Weights of a small class-conditioned image diffusion model.
Model: 48-pixel images, arch dit, norm layernorm, width 192.
Rows from block 2 of a small class-conditioned image diffusion model, named by matrix and row number. Rows with one number belong to one neuron. Each number is 128 + 32 x the weight over its row's rms, rounded and kept within 0 to 255. All counts start at 0. Numbers have three digits each.
After each neuron's rows are labels from the 100 images, of 14848 (inputs lightly noised), where the neuron reaches its highest value: "responds to" is what is common among them. Only what is clearly more common there than usual is listed. The data: telescope images of galaxies (Galaxy Zoo DECaLS).
# fc1: MLP up (model.blocks.2.mlp.fc1.weight, 1152x192), inputs 0-191
# fc2: MLP down (model.blocks.2.mlp.fc2.weight, 192x1152, transposed), outputs 0-191

fc1.206:115130147113136133164121097084095126105147089091119062121117117193131128138076139121177170105170085146127138127145177130144186096116154131128107132186133120184130113170180071095123187195142117128140080133103117084065105096174154117120083215137088142071041101150038119118159108111156112103127111097152109101158144113108150159127135168173160142131164138174121115158161166085120160156211160127082171097145125158151120141197212122125158107099096116109113098134149149146130093192157111177098121148111081109157113091115127138140128137178103119144110103097168141135117171078098133093
fc2.206:085108131175133135135125089188111167216145175088117097129116103107147111133203150095140085136108131121122158102171149133111173171094134108190144139206124129102159125117190100111149132193157133131115148130144102201088209128179123107141098230161114120141185189124089126151086137124120126150102170133164152156063164089123108115091121076183080165134112155099103076099158141090140131131192151141187149118068114156134126129097055142089123150130134136104132075116140115157122142125103147076095112099132094121123113130141130112107131169103094127147138125082083128141063098197137123149
responds to: edge-on disk: no

fc1.24:158190174197194096109178121162159116118151195118098170110170127088156138221198126116119095159141140133124159143109144159108108195096101149140185044095123116074143159153152132129142000120187104120157152138109156151093025120121107146131106114096160133124107129132128147112149132106125121086138156123134119116172109147123141122107102146116161134148091125166187133109078121138123149139163110147112106139111152196175123109089147161114151173138132082097105091103119119106132107076194084133130119119123101126145134071122082141093098146120119095120099121123054133114149138099059156121
fc2.24:099123138116107111127172139135107134065093137136197179130173136130100120161159192109121102105119124089148176147140159076185082141096146166149173007124171115083090143066090149120076151125120135108097075182138134103093098156091178090084161125139075123157088172108168076132158113127099087174152140110112121105121140162157090128130136118120098130136107155177139160118127153137111138133161104116133136187092089146159189127127103122125157090063131153107178140108190137110182143116118092131103105118045099172100137120106095066143126157136102120099130117107070082127137085138208153087
responds to: edge-on disk: yes

fc1.676:117093167140179111054115124140065158092123092178093109194107113160127131132072138129101167128135103177156126127131106124125162117163132151157129125106154136147138147102155115143062112119113166085143167111127154155143140121103084099165112006121184096080131106167177110135109130128065092129117137135129166095161078158091183103131125134127143190145043155181226118133116107168160139116141069122123127140140144157069075159104123129125114110117155198100112080146155072117129136126136166142155089138139167126140112114119099158128086074104119069110091090163079137159148174203133134138
fc2.676:169063139122152142114164130099092130124151132188082126061108154093149126160162100144117133144124168119102093157174097106140155150131115135093207104139121153127137160153117153095163172120136065216130083176170141122130106155088099140160141042127105118160133154171166109137186136098075157122153088103127176156105094153094148091098173144123085148139163103067197171169123130119107143157154111138107104131095149121078113158155191123160077169132085114099141125187097158124145143155096102147118102156091165123159126167098164086098127145189068095113160097159203130127138121056175150155
responds to: edge-on disk: no; spiral arms: yes

fc1.244:119133158095152108151091151115154118132197133111147105117174166146137201148113167102145094162179113167131165141127155163127148129124127143151143084135128086103122100150158095085135185149132103132195129078097141078137174127172185087104111151097174137156092098142055106120114077149147142122136158093142146096141134128125081199128121190110135169163050165121155131139187163129111131135144120137175189070195128153159101149156140122163144151113115100198119109126113125137107138120196125106153114176179095079064159067140118127090107121165100102115151112025094137098099128106080062110
fc2.244:117187163123188111132158155097171136189142113046146107145161096098088148118143099086098104129097127122156033092110178124120146167146146153149176073146126214130122142098136134091109166173184102141092119142142083153106038136120053109102142117148111137112157118167125128106107115140161153127117101149177142130167143133149089164088142075078134086109059095151102138137086129116128127109157102150143114101089166147098097147043106114102106140147138121207142127129070091158127132163068103172170151090177125101092168130140126091142132141114137136183159114081154115159113105152156153197
responds to: shape: featured or disk; edge-on disk: no; spiral arms: yes

fc1.254:128101078096194087110091159209069149176120117141181130131178194170157159137143159180097123169128103183135101118087157130197124143085102174158150117082143118085091129123082099116072062154178163113128154142150143123164134143171131111123097134112176116130133121100186200108116127112152123129094151152168134150093092157123188188204123112150109139117138124182140114201109160137118130151113152119114177147190151132148171151101120153094141185157157104076098071068124137108127100075165074132126076114117162105110118102140127079121150124117109144118100151130147157128143104098049148122
fc2.254:157061189144196133112173113052114162107155105128143149108170110126165171153140135189120090146114196144101151077107109159155125077131105131144152104091115131152128150103134155147157176133107100077168128189121079128120118106111136119103113128171125125201143153136190193137110070166115190110104136121113133139142149091140149138130124121123092175190086112139181090161118047115112146093121128132158190182106143059077145160093163146114077116079112150099117103104164108137180158114152153083153137088177126108078146088149146139141124222107147156129117101131164119120123096148170073175
responds to: bulge size: small

fc1.7:184158217206170170108127106103147104080104109090072128179173136098143172107084149108135114120154145095143143105089089106134135139101125138151221053064128179162155238133148113100109075114199109146107144229103142128180099079118098115163126098127099139147127142095128139142136125118117073082156169176148144117117091122114121139107125089108118162123139144120147106145121118118117105123129165148135114118151083122141124118081121127124116067056065038115074097104094132067119084179149086134141172129139096130120146120167140157099135095138155089134120128154142135133123142138106125116
fc2.7:091145080104178098125117139123108144146135122078093149190086124136186067174188210096099135154170090118104114135195114132087096138144118123124087058160159126147140026069134133146118059123108131096140115076157091142085166112189125128123184144175091113107149085130138125101121139174147141120086136154141150089110170179126106126130137105129097179148124130165096146110150147152122083106107180146142148137139141130072129092123162099159128135192156129073157112136106057182169082155088128122135121149146126118137090168101151167128170101133102084174091155185109183121200118149126147162
responds to: roundness: round

fc1.601:121104184225213150144183169159133128135135142133106156143150145108132135160119128147108159157140111133157153132146118132113113138125137104170242000036073114107121187112128138110105066096119122123150096210100144142134091077101099120180170131112160150138144100083115102138121117138085088116227233204106136143103098071103125103116132120145151137119151147124109126121134171148122142131138132111139121138140164148156167112096127144147129119152208133166162168153129148138112113096144096143143144124110085135110086114140112136125111070134143125133152129106115144100134117144090101127
fc2.601:118161140133139225098157107135128111113147155136113102141114127135108141122130158141124114145135144081082127129091092090087121106109160119154056095149115099076152160112177171155161050179117127148177134089134114128100208169133117120134144110137140139147101120151157144105114156118157105157115144064197126107104203129142150086122151183214147101170149096134094117121131180087187137150102115126103080129122135129114125105110119104142089083031077105156111142089152103169149164142130149058163113146135130121159073159137109187043085139128119058153173149104132088147177188090106128120
responds to: roundness: round

fc1.393:105138103107133104155170179181113204192159159156144141126201055137146136172131100147112168159101138072155177150157134054109068160084118113148161188158141151106092164137118128126139134152136080144046127170111117184098090155063128121172140153140180111137142058110143133099168083104101122097118120147118077172158128134155123101145099121141127103144128150139143086101100139112119140153109164190101097159109134180194117128106118128077147164101142130119187134152110156087148107175106074145152109101122118171133152153077155144101164144076161105107105145183142222098164132109103100154
fc2.393:142086182157093105122145100097128139135123091182111101106141156145147105170118101123175130150123121124123135151107105106132096149073120104186147133179131095109160144106164167079122157130118123086115131187142080084129145137104134136162162137158078155123145132079072173105062128125123130204126122096143118056097112173111109164105114163160064144160111118117121171083122150120104076140076133085156095173192175163158096131104152081067141091147104183166148104095113153086170193128171084100143086128112128138074114149129101114148201144119153129116147148160137002145130079183133166121
responds to: spiral arms: yes

fc1.501:103140102138174146136204131143132137173200131124212072153154149112135120128124143114134139108114156143133143120125154181126165170211109070131148159113150128093136081165078191163119160110135101085165124162120146139034073152132143105130130114065129122145077155162104066117110119104057116101128148123108080106157134103166104067121141176100165153208152132092105113155110129156118137105126217152147130116149129189160165190120151154154120076110117109124179072148137140074094108107153130117153091078093119111101125141123116163069078136137111072071112125132114143133145132080118096089
fc2.501:191087146133169141128152111147160129131152132110156064070165161155140170127147120154135175158134122133099108130191150164155128094171148036097139101117142107133155152121121143125146140159128175150156209122180128082065133132154120179116134089136141128146222115152088133132141117088068123153102111115185122139080163123153074095118147129190117181138135126172123108131133140134132168144134118143139141114150119212200210097129123087126110178155145175079058141109079085095134186137094119118168188149046107138136112118099128118108126171096137149110154146131101082132167145166184133143
responds to: shape: featured or disk; edge-on disk: no; spiral arms: yes

fc1.83:192160140150092048159141198142110136172090177080156148186146169178166135198119110182181097174124138182112115128123117152172169189108132175118107102146147152149145164179121092147122083093122082130096119106188169108122084156148109086072105131051134100100130116119186184080148145107163116147125159177153125142145084149104143109219101115141100184137174160146164123172147142130138114176116200164174138123088139122113112160118125152149149093128169126144103097090146150100126102112113077153092102095126114117122108112113111066168130088072127114111113081120167112157122104121157121151
fc2.83:065125135078042188118123201139124128115028115107173138076097095075061164088117135152156168131127146089105104109147148183152143079163121150108135211135139096110124178122046071195152160119125132165136149085095123134174143094131139140137089205117138162178147103091159114111153162100170104132124122114133137129112113095129171116175116123181133149092152111139103144109111132100119148149154136069161136128187131120122116156143108134108194115175130162111184131061101108104126152160161152109079149158104112099165119120118155182061129077116132106097165125100086108101092122130106132101
responds to: edge-on disk: yes

fc1.442:140118169114188142110126119156142181154153107149227117158131138091125104076118119176146109170146156116150130114161150103125085086115192146109194136137134124141141085115175160212178176197144152120076118160165119077133105137109153119162125165131119099119129072106108031113115121146161146169124146166114091133090178109126186149086081094144148080103073123097069159074138148077111166168098160095145066130089121111180143135128114094120117157100113113157031173178109166095094110127123151152141131145115150087147129124152164123077115113093149181135130098125130083118170107136116122106
fc2.442:227072143163120135114135128119148115125163176165102038151141101162155136099122179133106128136097164133152085082135152096114114128073190147150168133140116189161079096132112127112120249142119133137120144181124159169105161160145051172117177091119087124103117115091130073129130149154158156085131129068176139069103175122126117094116110129140106064200129107152102141130162116145173140126143160133114140148122103153122129116118109073082098088136152166095144084125135072158132128163101098083144114125128130150186120164120142139158120077151133092137076135108107133164140064120222140118
responds to: edge-on disk: no; bar: no

fc1.277:176218176200129139133189130118131175133077095093134120117163130175165115121163138146134125134121108149145133183134152179167098143176141158123144076115135127179130189168160165171096111089152107129148146122148125118114122108146087155111124117107118064129133094117159113092130117113146101134142212234191139131105122134094112091145102170155118139126172126114101101155159146181124131084152162124179189180125137087109122161133178140102197038119135140152167122119122165096062119118092132142128112092068117148123128120113160083165091165116172105137087154084145079154088125137086063160
fc2.277:141061093082112115122147131162143132069176152160151175156094099077132109134136198097134166185122139116045112110048107152210109122124134094116122103161153093140091140093072085112121125141089162121148150134127130177107184117125147144093087151164158086133144108134137115142137185113186110150129166157050074127142105138167099119097163150141117123120132122128056120096123148101148150144122159108147093118112130131131107104149131158166141200145137188181140138104116177106164108167092149133087147114154096113170178164164191180082102097152153138086097235096122101123098095168142102139
responds to: edge-on disk: yes

fc1.140:145120181191166140103148153145154194123093112070098105130084143155128174102075212125135088131179156095123193124151159189105131209152129103149178029109097119122189169150097127120146100087158137124109101222107177155125097130112110123161147150127177099129136140148095107163142107140160122130087153163111162160138130114160129118113155135121151113135075113118148101152109158156096120121095138102121147146103118142167104128124097115130112027050075071114164149170159155135083066091137077176131106062139097124105132095139082111156135147119191131107118129131104145092140153105100102141
fc2.140:160173145126157062150126116144157145170177144147153134129136121137106102160195227137135110150105079143124092092133135118131094167100063138155079073087079151121115058150122079139115125119161134089088117110132163168129146078120123148120144096174141088091135106077116107139172105143100129057057126166202203054147134148131164168190122190131194128134137075093100116093122180097142150107095184125146132109117125128098137117112134087146108180178182158094189158112113124144166132122134080159131103057144131130114121171145150135109136082074113093134135135131139140137108138065119132146
responds to: roundness: round

fc1.730:156177140128108104134102128130144114153141147087127147133116138115143056131161125104141147138136094103104176139206164155150113119085141163154139139163180106124123150163050074185127082141129121168204140159083158131147074111135130154137159107133142153174117146144102140195104106144115127092195152144090159136120078116121152101119194167059147187150125111133137151093177131181145120137174192150159148147185177152135131070083114131110080101120086151124146132123098173158141086088108108076208123078156130168085128109105146192074102134164169094128135155114129128175140142182076061133
fc2.730:065142099127115122107115106139097176093174099110128165145170163147130121128095141043122148084149133086148131164102124128117139161058074126120154162145181109099196114120118134135098162140127140088098096123134073100113174087102106114147206110154091139139118121114153044094169156140161073159184083109137126079140108140153161138106093110083108145128184154173103096136186132101119114141143161155139099114115155154157117122192113154112091179161159167116059162103167098147112142160090091170113138125141132145109103097173140055196204141092092102152144149054140081101170097117156144161
responds to: edge-on disk: yes

fc1.417:116114099126176141166112145090106144154137104100132099158115152156156089118137159155144188166150132085122116162168146148155109117115137111153137147111147121189135100110124104091143161177103177126156115101112085108072019103142120121133088216118139083119088095117097164135127161068126134104171111087100120094170103127130145129099131151152204144142090170176149078203116166097155099169235173161122126123164151142154120155146196138088135114116121125096133181114114180166123088147159020110123121133097111108125114096142124121106135110158164112146171097073186131123103136145157093062
fc2.417:124100132128203116140150144153110093125131154081117106119110131075159074146111099156116077085142116175110144158128130116187063125129111124146102105099146138085133113101127086096114050168122092094095117130110162151097225182110094130111093197121082158121162178135121157126123159079134142131143145172119130148112091138130117130122138147163062083128046128103147050072119125077130110150213144103132121098077126137138128152146084154091127160138139133105126212110145137177128192118082185119104129107056137137139127095130116147113111143105060094127065098082080120132102107119102145197
responds to: shape: featured or disk; edge-on disk: no; spiral arms: yes

fc1.102:092143096107110127140155155099139132111088128060142141156159130172127160169108184121149123151157151137167147089127169202168201154128157127162117177171112089144146124142133109100177132152110069166068116117162127078082150125177057090106160096101112112127084118071212176130150122125148160092094094105110125109118086159140104119151097119113130144153129137115127092131159129186132144125131220199157205133087108111091124115138122129074198157134154078156111124107190143054115153179131134123073135108086161144141107105145124127135112130121135119095182149179191077106081128167105131117
fc2.102:109106153113144148049138143119125123119149140040119123153098127097193144139092160088162159108143159142143141122173117107117133108166110105128123159146143091110151152120093101145153156111109136116156115141099090156186093170117107131084148179127117090154133129192076096114092169137142131180126164216126142130122101130121099125182160069141164172164107097100094159187108141123119071150103231114122103112137161121146080131111079133187135129126181153136121104143176177064111104132110194163146080170089070099120152187119153105088111195136111100099115183162088147131145087170112128203
responds to: bar: no

fc1.98:088192139133116081108107144140119154134139144123120102130102165126168160124148101180139192151146148203116108118131108147134111196156166140107049087108092110112136121092138167139096152122133111106069060039158088128136082081090087120050113102121128108120107150106171136138136138127119121126137136165186152142170206121131168123208140086206095126080177161121154153148155129106106142178109103131086091128132127135127160143168155146140095173143160180103105133100105131136127118090090124178113124126112118119153096155101100018195163088117133182119095085132112085078131080133137136121
fc2.98:115191183111118144127137135132094104126128167157132129120126113158085129115161178192128105079174151116100185128081134125131118071173150136156100107105111124096154168140137198136122143141142128126155155103128125155169099124124186111118138147145138147124124086154154123121118168106135161114139094044147138130080206155105190087128102187176170166152128113155102086087131196104190126134081132155209100143129139147100088132131122163085075075019050114122145108131153099162123120146162151107151090118111085150215134158135118188086089087116145106159165116151123148160155157103106158094
responds to: edge-on disk: yes

fc1.522:128140132096112075145152187103113158134113131185137171147178148153114145126139178170146101142130144140151091157092114161128202195107129162131104174127119110131109151099094163154142138121107139121034128100123139161132176108134089094131131098144137087091082098150128185117116141099122076050152109098107112155197100159141162143180147170199124121165092117143210116170164127115145065156092169228111152097125158155137120173145139159096148143089135171141178133143119141086155115163115080137099148134120142126114125151105076107126134061087124109074126085168134105122150080081219135147
fc2.522:112176115127125137138103164121092115143054112173143168110137132128133143130112100114096161163180132142168171127061074131108171089127090158091072160068093171133102185127080144161102086127120128106175085139136138125145049133142143153167132092119134157159179116129113176153143141115129092191163135163131111109064075091099136136163164107163128069113110164091182126141088202106099061153077156093131131086152137121116100169131142146112164123081109069133109140147131129106173118105110171123073077135141133116139128173096196140141135046157112160098120096181125147114152142165036090109
responds to: spiral arms: yes

fc1.436:137175152155126070078119144113139137168146159125125140136189144145152148157144095165119154186126152228123141154131156119159126213160194141146092086117096150102120150129167180131101122145124130104115085083130109108129107069129111112038093110092127124094140162157137144096149153111085129093126162224144128109163156086124162128126138123200102178124194186141121106200171131097114161118131088104108125130160142176138107154120166121094131140107168135118103078072086163113143098081131132126128130140088079139160142119146113062133139067102108174130040134083143095058116107125097122117
fc2.436:110164129125132147107178106127142142080149076131121175127159145158079117131114176151120088093183137105112094141150167115169128084168197128155129110163140107106104168100104143106152170088134117157147122132098154148130152183105129082107113157194149146139097054239132127158118215093137166125099141089132095198153180185127153086076097155144161151145138122156107104067115171081152182104128109163141109183077104190153151132148082114094109139081100122145145103112143080090155133125109115150129132140117116154166188097157066166156150091125150113150194153164125189175144158127122136105
responds to: edge-on disk: yes

fc1.670:108126100132118116166127142105176159154109099133116151144118168103136133120141106222080168205176138178142160124117127149121095129118168133134163145153134150123128184072134168079124147080090128156123136108154154119149154085171183078122099138105189169093141086130151145100156125089184123203105133147154107091151178155121168137127166120144162107168063202167160124180189163071136100138169110126088084097165131110182128151172137137122108093131173122206192106118087131158128152118129145092142086148128120104132122147132134061178127063099093166143114101112115163083046097137128136104
fc2.670:136126167156102123147114122159130127095085168098117167132143090178101103157094173207030134082140146094156157112108142141131072146135141127146176071131147093133139210191106165061132130095110140117114112173103080113156116149180069124141116123104126115154103165126111124164143144084139126049102144139112106134139141072107181115116175142141115124086053119088173077112090111081121125150178098134208117088097115113167121158109139137151121176159109144181040106130140116173105100158151124147128175112154142158128084139169085167077132109163155119136147134127118139201058156113110112145
responds to: shape: featured or disk

fc1.162:154164132157143123115182119103181143161135124147146166151098107162168166130135154198193214162202117186119144148160123141160136118078116116168127113102151147130145082099142112129101133164116087126132097050150096119110124161136155104085125080121154144076132060132038144111139158081081146175102130114093154121164153107089193160098124150112104149126121169186135153187103169143107138174149074102146165207153123096158162161157114161134139113155127174172166074124152141149136108178036130143144114098132118100085121109124164088121131112102106154107137086068120168125120084131110142174
fc2.162:071146159113111142116140112098186084128185168096078117140114125101134117165151137136156138100120094141113136143092177089129079137122147134143108094142132082147144033128097094155140052143099153144112130064111173061129172090122127105130099130231123124165098153176123158222117085147141155041084167105125083089154115167103161131137159174056162119114138079106152163139117161105106137121089090168122131165083091123200103119159098149151158159135124125122130126138165095116107155144192091145144138165136114105170120102093093120148172146153118119101110164141177130040117144149103108124
responds to: spiral arms: yes

fc1.384:162144176171162175174098122059171063145149156166148170170134134128119130098125125139164182187108126078161150137175141159124170140143112101156172137112135109175113112121105168156131129128130193120110158098063114169113135092094113086125115138160117137092116147113134112138138143124090104100192157135124099141094148126164189092064119165093202122134131119129057154140142166115162126109166155140164130141111180168168209118170137140092146120093120142104105104160084099150159103160095113052044158072134057083119085104105118128108074098123086079144086129083136146116145087094177098126
fc2.384:095129110080158110138186072173082153123148085191129161121128151123147120124147166129104146110204144142145099098117145103162200078119137115094129114149107130112127147098087158185105130147149155131111106145152132121139103142127075163100133197071118116142120012179118086099085142141104116156151131121114090133178110110112151094087084099144137151112110160136077174105125093126114154031117111136146149129186113196137109077100158116146165142115112138135132097150108117079155101141121092154020077185130100104140147060138089115169151084110174153147196130149097100113142139177103143110
responds to: edge-on disk: yes

fc1.13:116096128150162121081085079134210155149144135135122183133121110080150122146122145198107123110125064151107140122103122137129102170194101192148206141148095161119176087129154170171082104136125060110141130118089049172151163103110108124116151118125124147121127101158154135087161159103201143154152135139118138119155131165113238138161182119129135100093170162171172174119120094118100083096082136125102092204167124058137129129118140154136096119128160158097179153140151163123160093174063112116145139142169092101084108132085170141152144123115118140131139202096186136114105086111121104144
fc2.13:154100136146102119109123118110172128132158161090035123142152135092113077144147158151082123115158177111086088083102072092082044088103120124169157125150115150163072120109109090070130150144067176202147123154142048117160103156138110125122143102125136170160110163084160147147094129139076161099152112097128129142146102200108143164188156136136171078117143119148117115128114149099089127092083104113115106176118185109130144100181146159124098181085089106092055132096113143125135172067158093175152147166106127060142154143181144142110111125128091079119127095082123055129099127166112106118
responds to: spiral arms: yes

fc1.296:148130095129113095135194179148172175107132148119125112182119149208148179162113152186129169141113083135111123144133126126150164099104120164115090142123147149152160120141146105141129177086089111120132124072172155120140086149105115113069134128065107097103062101087166143107137150110130090146131165158122144160146112101181110148135139148106146139125169156160070197172119172121156129187124149170219225123089182103117156147169125136153153122136173130177033055126186131106131064164091065112118135088120111094118132077134127069156158086124132140145122073126124149133144104136119116158
fc2.296:132089152092067140132089163083154097138148088097113126137121102132108129091125103147115143129181080164102163123108115121138127134125123188153142140165160093113130156105147098120104109121127175141066120162096107114159232090130171149077120162110146180128177178110192112092160097121138090116109138108076114137093100122128103097190100102091137135161203189126051155130160138095075150121084159129057164104163136124086168107156151120161181116147101133116218071077069125128069156122130172134138079181163119081142091126142182154080100096109093138142152119114106131140153077096123144134
responds to: edge-on disk: yes

fc1.371:154104108117109153110150155191195143175174206132167170131138156175174184157127093126174160165137088144173120124114166169136166149146139138162092193113105118100112054199177141106113108068086135131105078135089139168099122165155084160142136089106131121094141148121181123079120134127060122113163125103128132131159076113125121073079130133110160125140142175075145151111132115205144144101108157174175121143128145104194148125175182128169179133142131173162167116125131098115179059157084130111090104117067134199133135130116162159121137126103106111110145135199140096133146113134112167175
fc2.371:138143094137090123078115130094123091117155092171138124128136160107138146119097125098149094099129174096131140182113113127138127131130135125136118168110148145153106119167142157155121099075083129160071147119118140109094147110138205118105187107140091155168124100118128086120103152157089101128163039121166114161134111163099110102122086139089143124121138159161087109155163150158108122081080128126227115200145122151052153118127097109135159121079124076065144119150125148142158155052165058112162050128043093113113183141061117101181100170103170109080151099152180101097141133117132045116
responds to: edge-on disk: no; spiral arms: yes

fc1.509:087050066065102109142090093120207182162146123178155121150151182173164123150069144169178165130177140145120152144166147145159130113161172156148161212183144128158158071103089122139118175143084099074082062104131078097122165127158150145148072140121127076081153097141071146089163162061141160151138131139091091114122152118135186177115119156152133108127159180146168119132144150158138121129158194123165154194125113127144183137146161155114139130144135167128201122140150141131108119151098137130142077137145153073112113095189138116133129099122092143102115109145154116143088099131118124184
fc2.509:139178168181153150102114090154157136122137115158107117073113128129146093100161166191165101136070167111114100124139127111178135139128170170151077007171146102108186087173117121129099130194098161194151164071114135140154101139108149134083151090152160177173161134159127153186096121149133183126136083128170120102170082106156140184129073164184135086197122090104184151074111195131137104071170104126086130150118099146162140071101121181109122154109111084090104115147109141128144170137164121132117145098173159126104136129112124135104114120127108131053169125131091152118091147146149152126
responds to: shape: featured or disk; edge-on disk: no; spiral arms: yes

fc1.199:115111104142122121154089138077170158148125121178139105143180201204081162124107122108162186195179119125123144092149205217147108149143124135147156107174151102136120122122111170076109119184107129097173082097078136130091111130150089114088107140137149142163167103135142133104091163147125090111138127104121144117134114119151166192135085134144089162171143181144088176085175151139160104104174182073111141151139180096121108133170136097105125157102151128153130082094154128121068138126135116103184111129152114135062113105170122115135101105134064144164138110090047069136080161079077068146
fc2.199:122123137133123146156172134157138105138113133164120091125165061061105154162138136072174075038109106139100111085140174194134110110112097144132106076165149136121133140146115151095125118172133107136104168079168105079086122085118147146064114138108085124083086165150115128146171160178132066120140106146134144120149111132146144195152049140131150151082132088119098162203081133164098128106149140194164129143113195110105117109075137081102102114136102091167116134112088130115077129128115122152171134126182127156033143126165148142119142124125165104181139134064213168132108104134166174086
responds to: shape: featured or disk; spiral arms: yes

fc1.305:163160160162166158112126116127157143091113060129130164155128130191124169137121131162140192174165137119127125153150139137133152104146117119182179075119159140148119151088217056143097106173114112137115123122058110115116089101209139102120117117134201132099121066167177117135171131136103084132171138134152138114066171151188111152132098166107113151108059221134119137195147166136151156119137141148136145164121146142195127187135172112119186123110168132134113117174158131115101100158125083117167058135133054091106157136157146111148142162143096144088107154069158167146144126132062123113
fc2.305:119155059107170110117138142160129138109177082107108110175146143119081099147173117100154137155128099073072111031091092145118145168106108129096112068154112102112173109054131200098111142126154060212101125128084087120131139140100111098129099180097144109092129121109094128170143115131159186157095132118148113137143101148059137110091134151179103135108158201085116109119171150089142095091166114167181090105130136099104103121084146114108107092124107146119091168095117118165148075129132085131154079126152197085116125095122133125095111201118123064144121161075157105167075076159124106138
responds to: spiral arms: yes

fc1.229:107112097067093102149162018180075152149132121130123132191082090089203119108148148119122111124132101171124083156129090129153161134091132157148131202147092132092149095153146096095112139093170128134082082121149108093090075136134108179067185143151104176095131128137039098120164119141104155145147149139123116120153158111094102089127110126136087148122158132182139217124100154192139169161125170166147135155098146174172149091115138156173123130115101167118102152178094128113136142199101126176131115170110111136159108140111151120111118134091101190075172098198116175085108141130156135117
fc2.229:131139176151127134104132143112114106123154079130089151135151178073142137164149165131142094098088095133131155098196160100045140115182144194146129162134150104136090144175094145113145095151101136163128156115090150120119168136116100135124129166147120167120097142105189094143109122174083105151152089063154180100121187160113097126110100150170070088129216178162133073195131093160148113115110152163150111151090101134152098098142150040105134139095111101165049139116151141154127123062153139135112094137113217145119064091131152115103125145107125104175102119150157182119196155073107150102
responds to: spiral arms: yes

fc1.15:096118120139135138116144118170094157100164127165127161080170133091126074172117100140108122081102156125125111097097090094123103141086122156138142092072145115145095108142109096145128108151117160149143097091127107120181089135095150110175161168099136088116164119116056106131103078131123149171199205116100101124122099100048087079132151102125128075145139115176064107115095149074126133099125059117106126083101168077174157113134108100136120185179227164183189186131126095123148153081151106069115154171180165135092114070134129129148133132102168134143187185157077125125154141132161131142
fc2.15:138175123149174146116130097155123144135098133154134131122108126143126130138117113099091151073136163131146144120150112118056131205140081107128107118092069155171141106174167159147083109124110099114093102114137100121138069152095142092125152128111114064100119098093153174086115176202125132135148135087155164143167087128116130113072097131121147133181074155159163174138118145114151090144122075175120116150132078167087134087114180130136073051008047083182101070174101088172136165130098098090176077105110114111154139148117149125187097092088116113149105110117063092131123136119124108108
responds to: roundness: round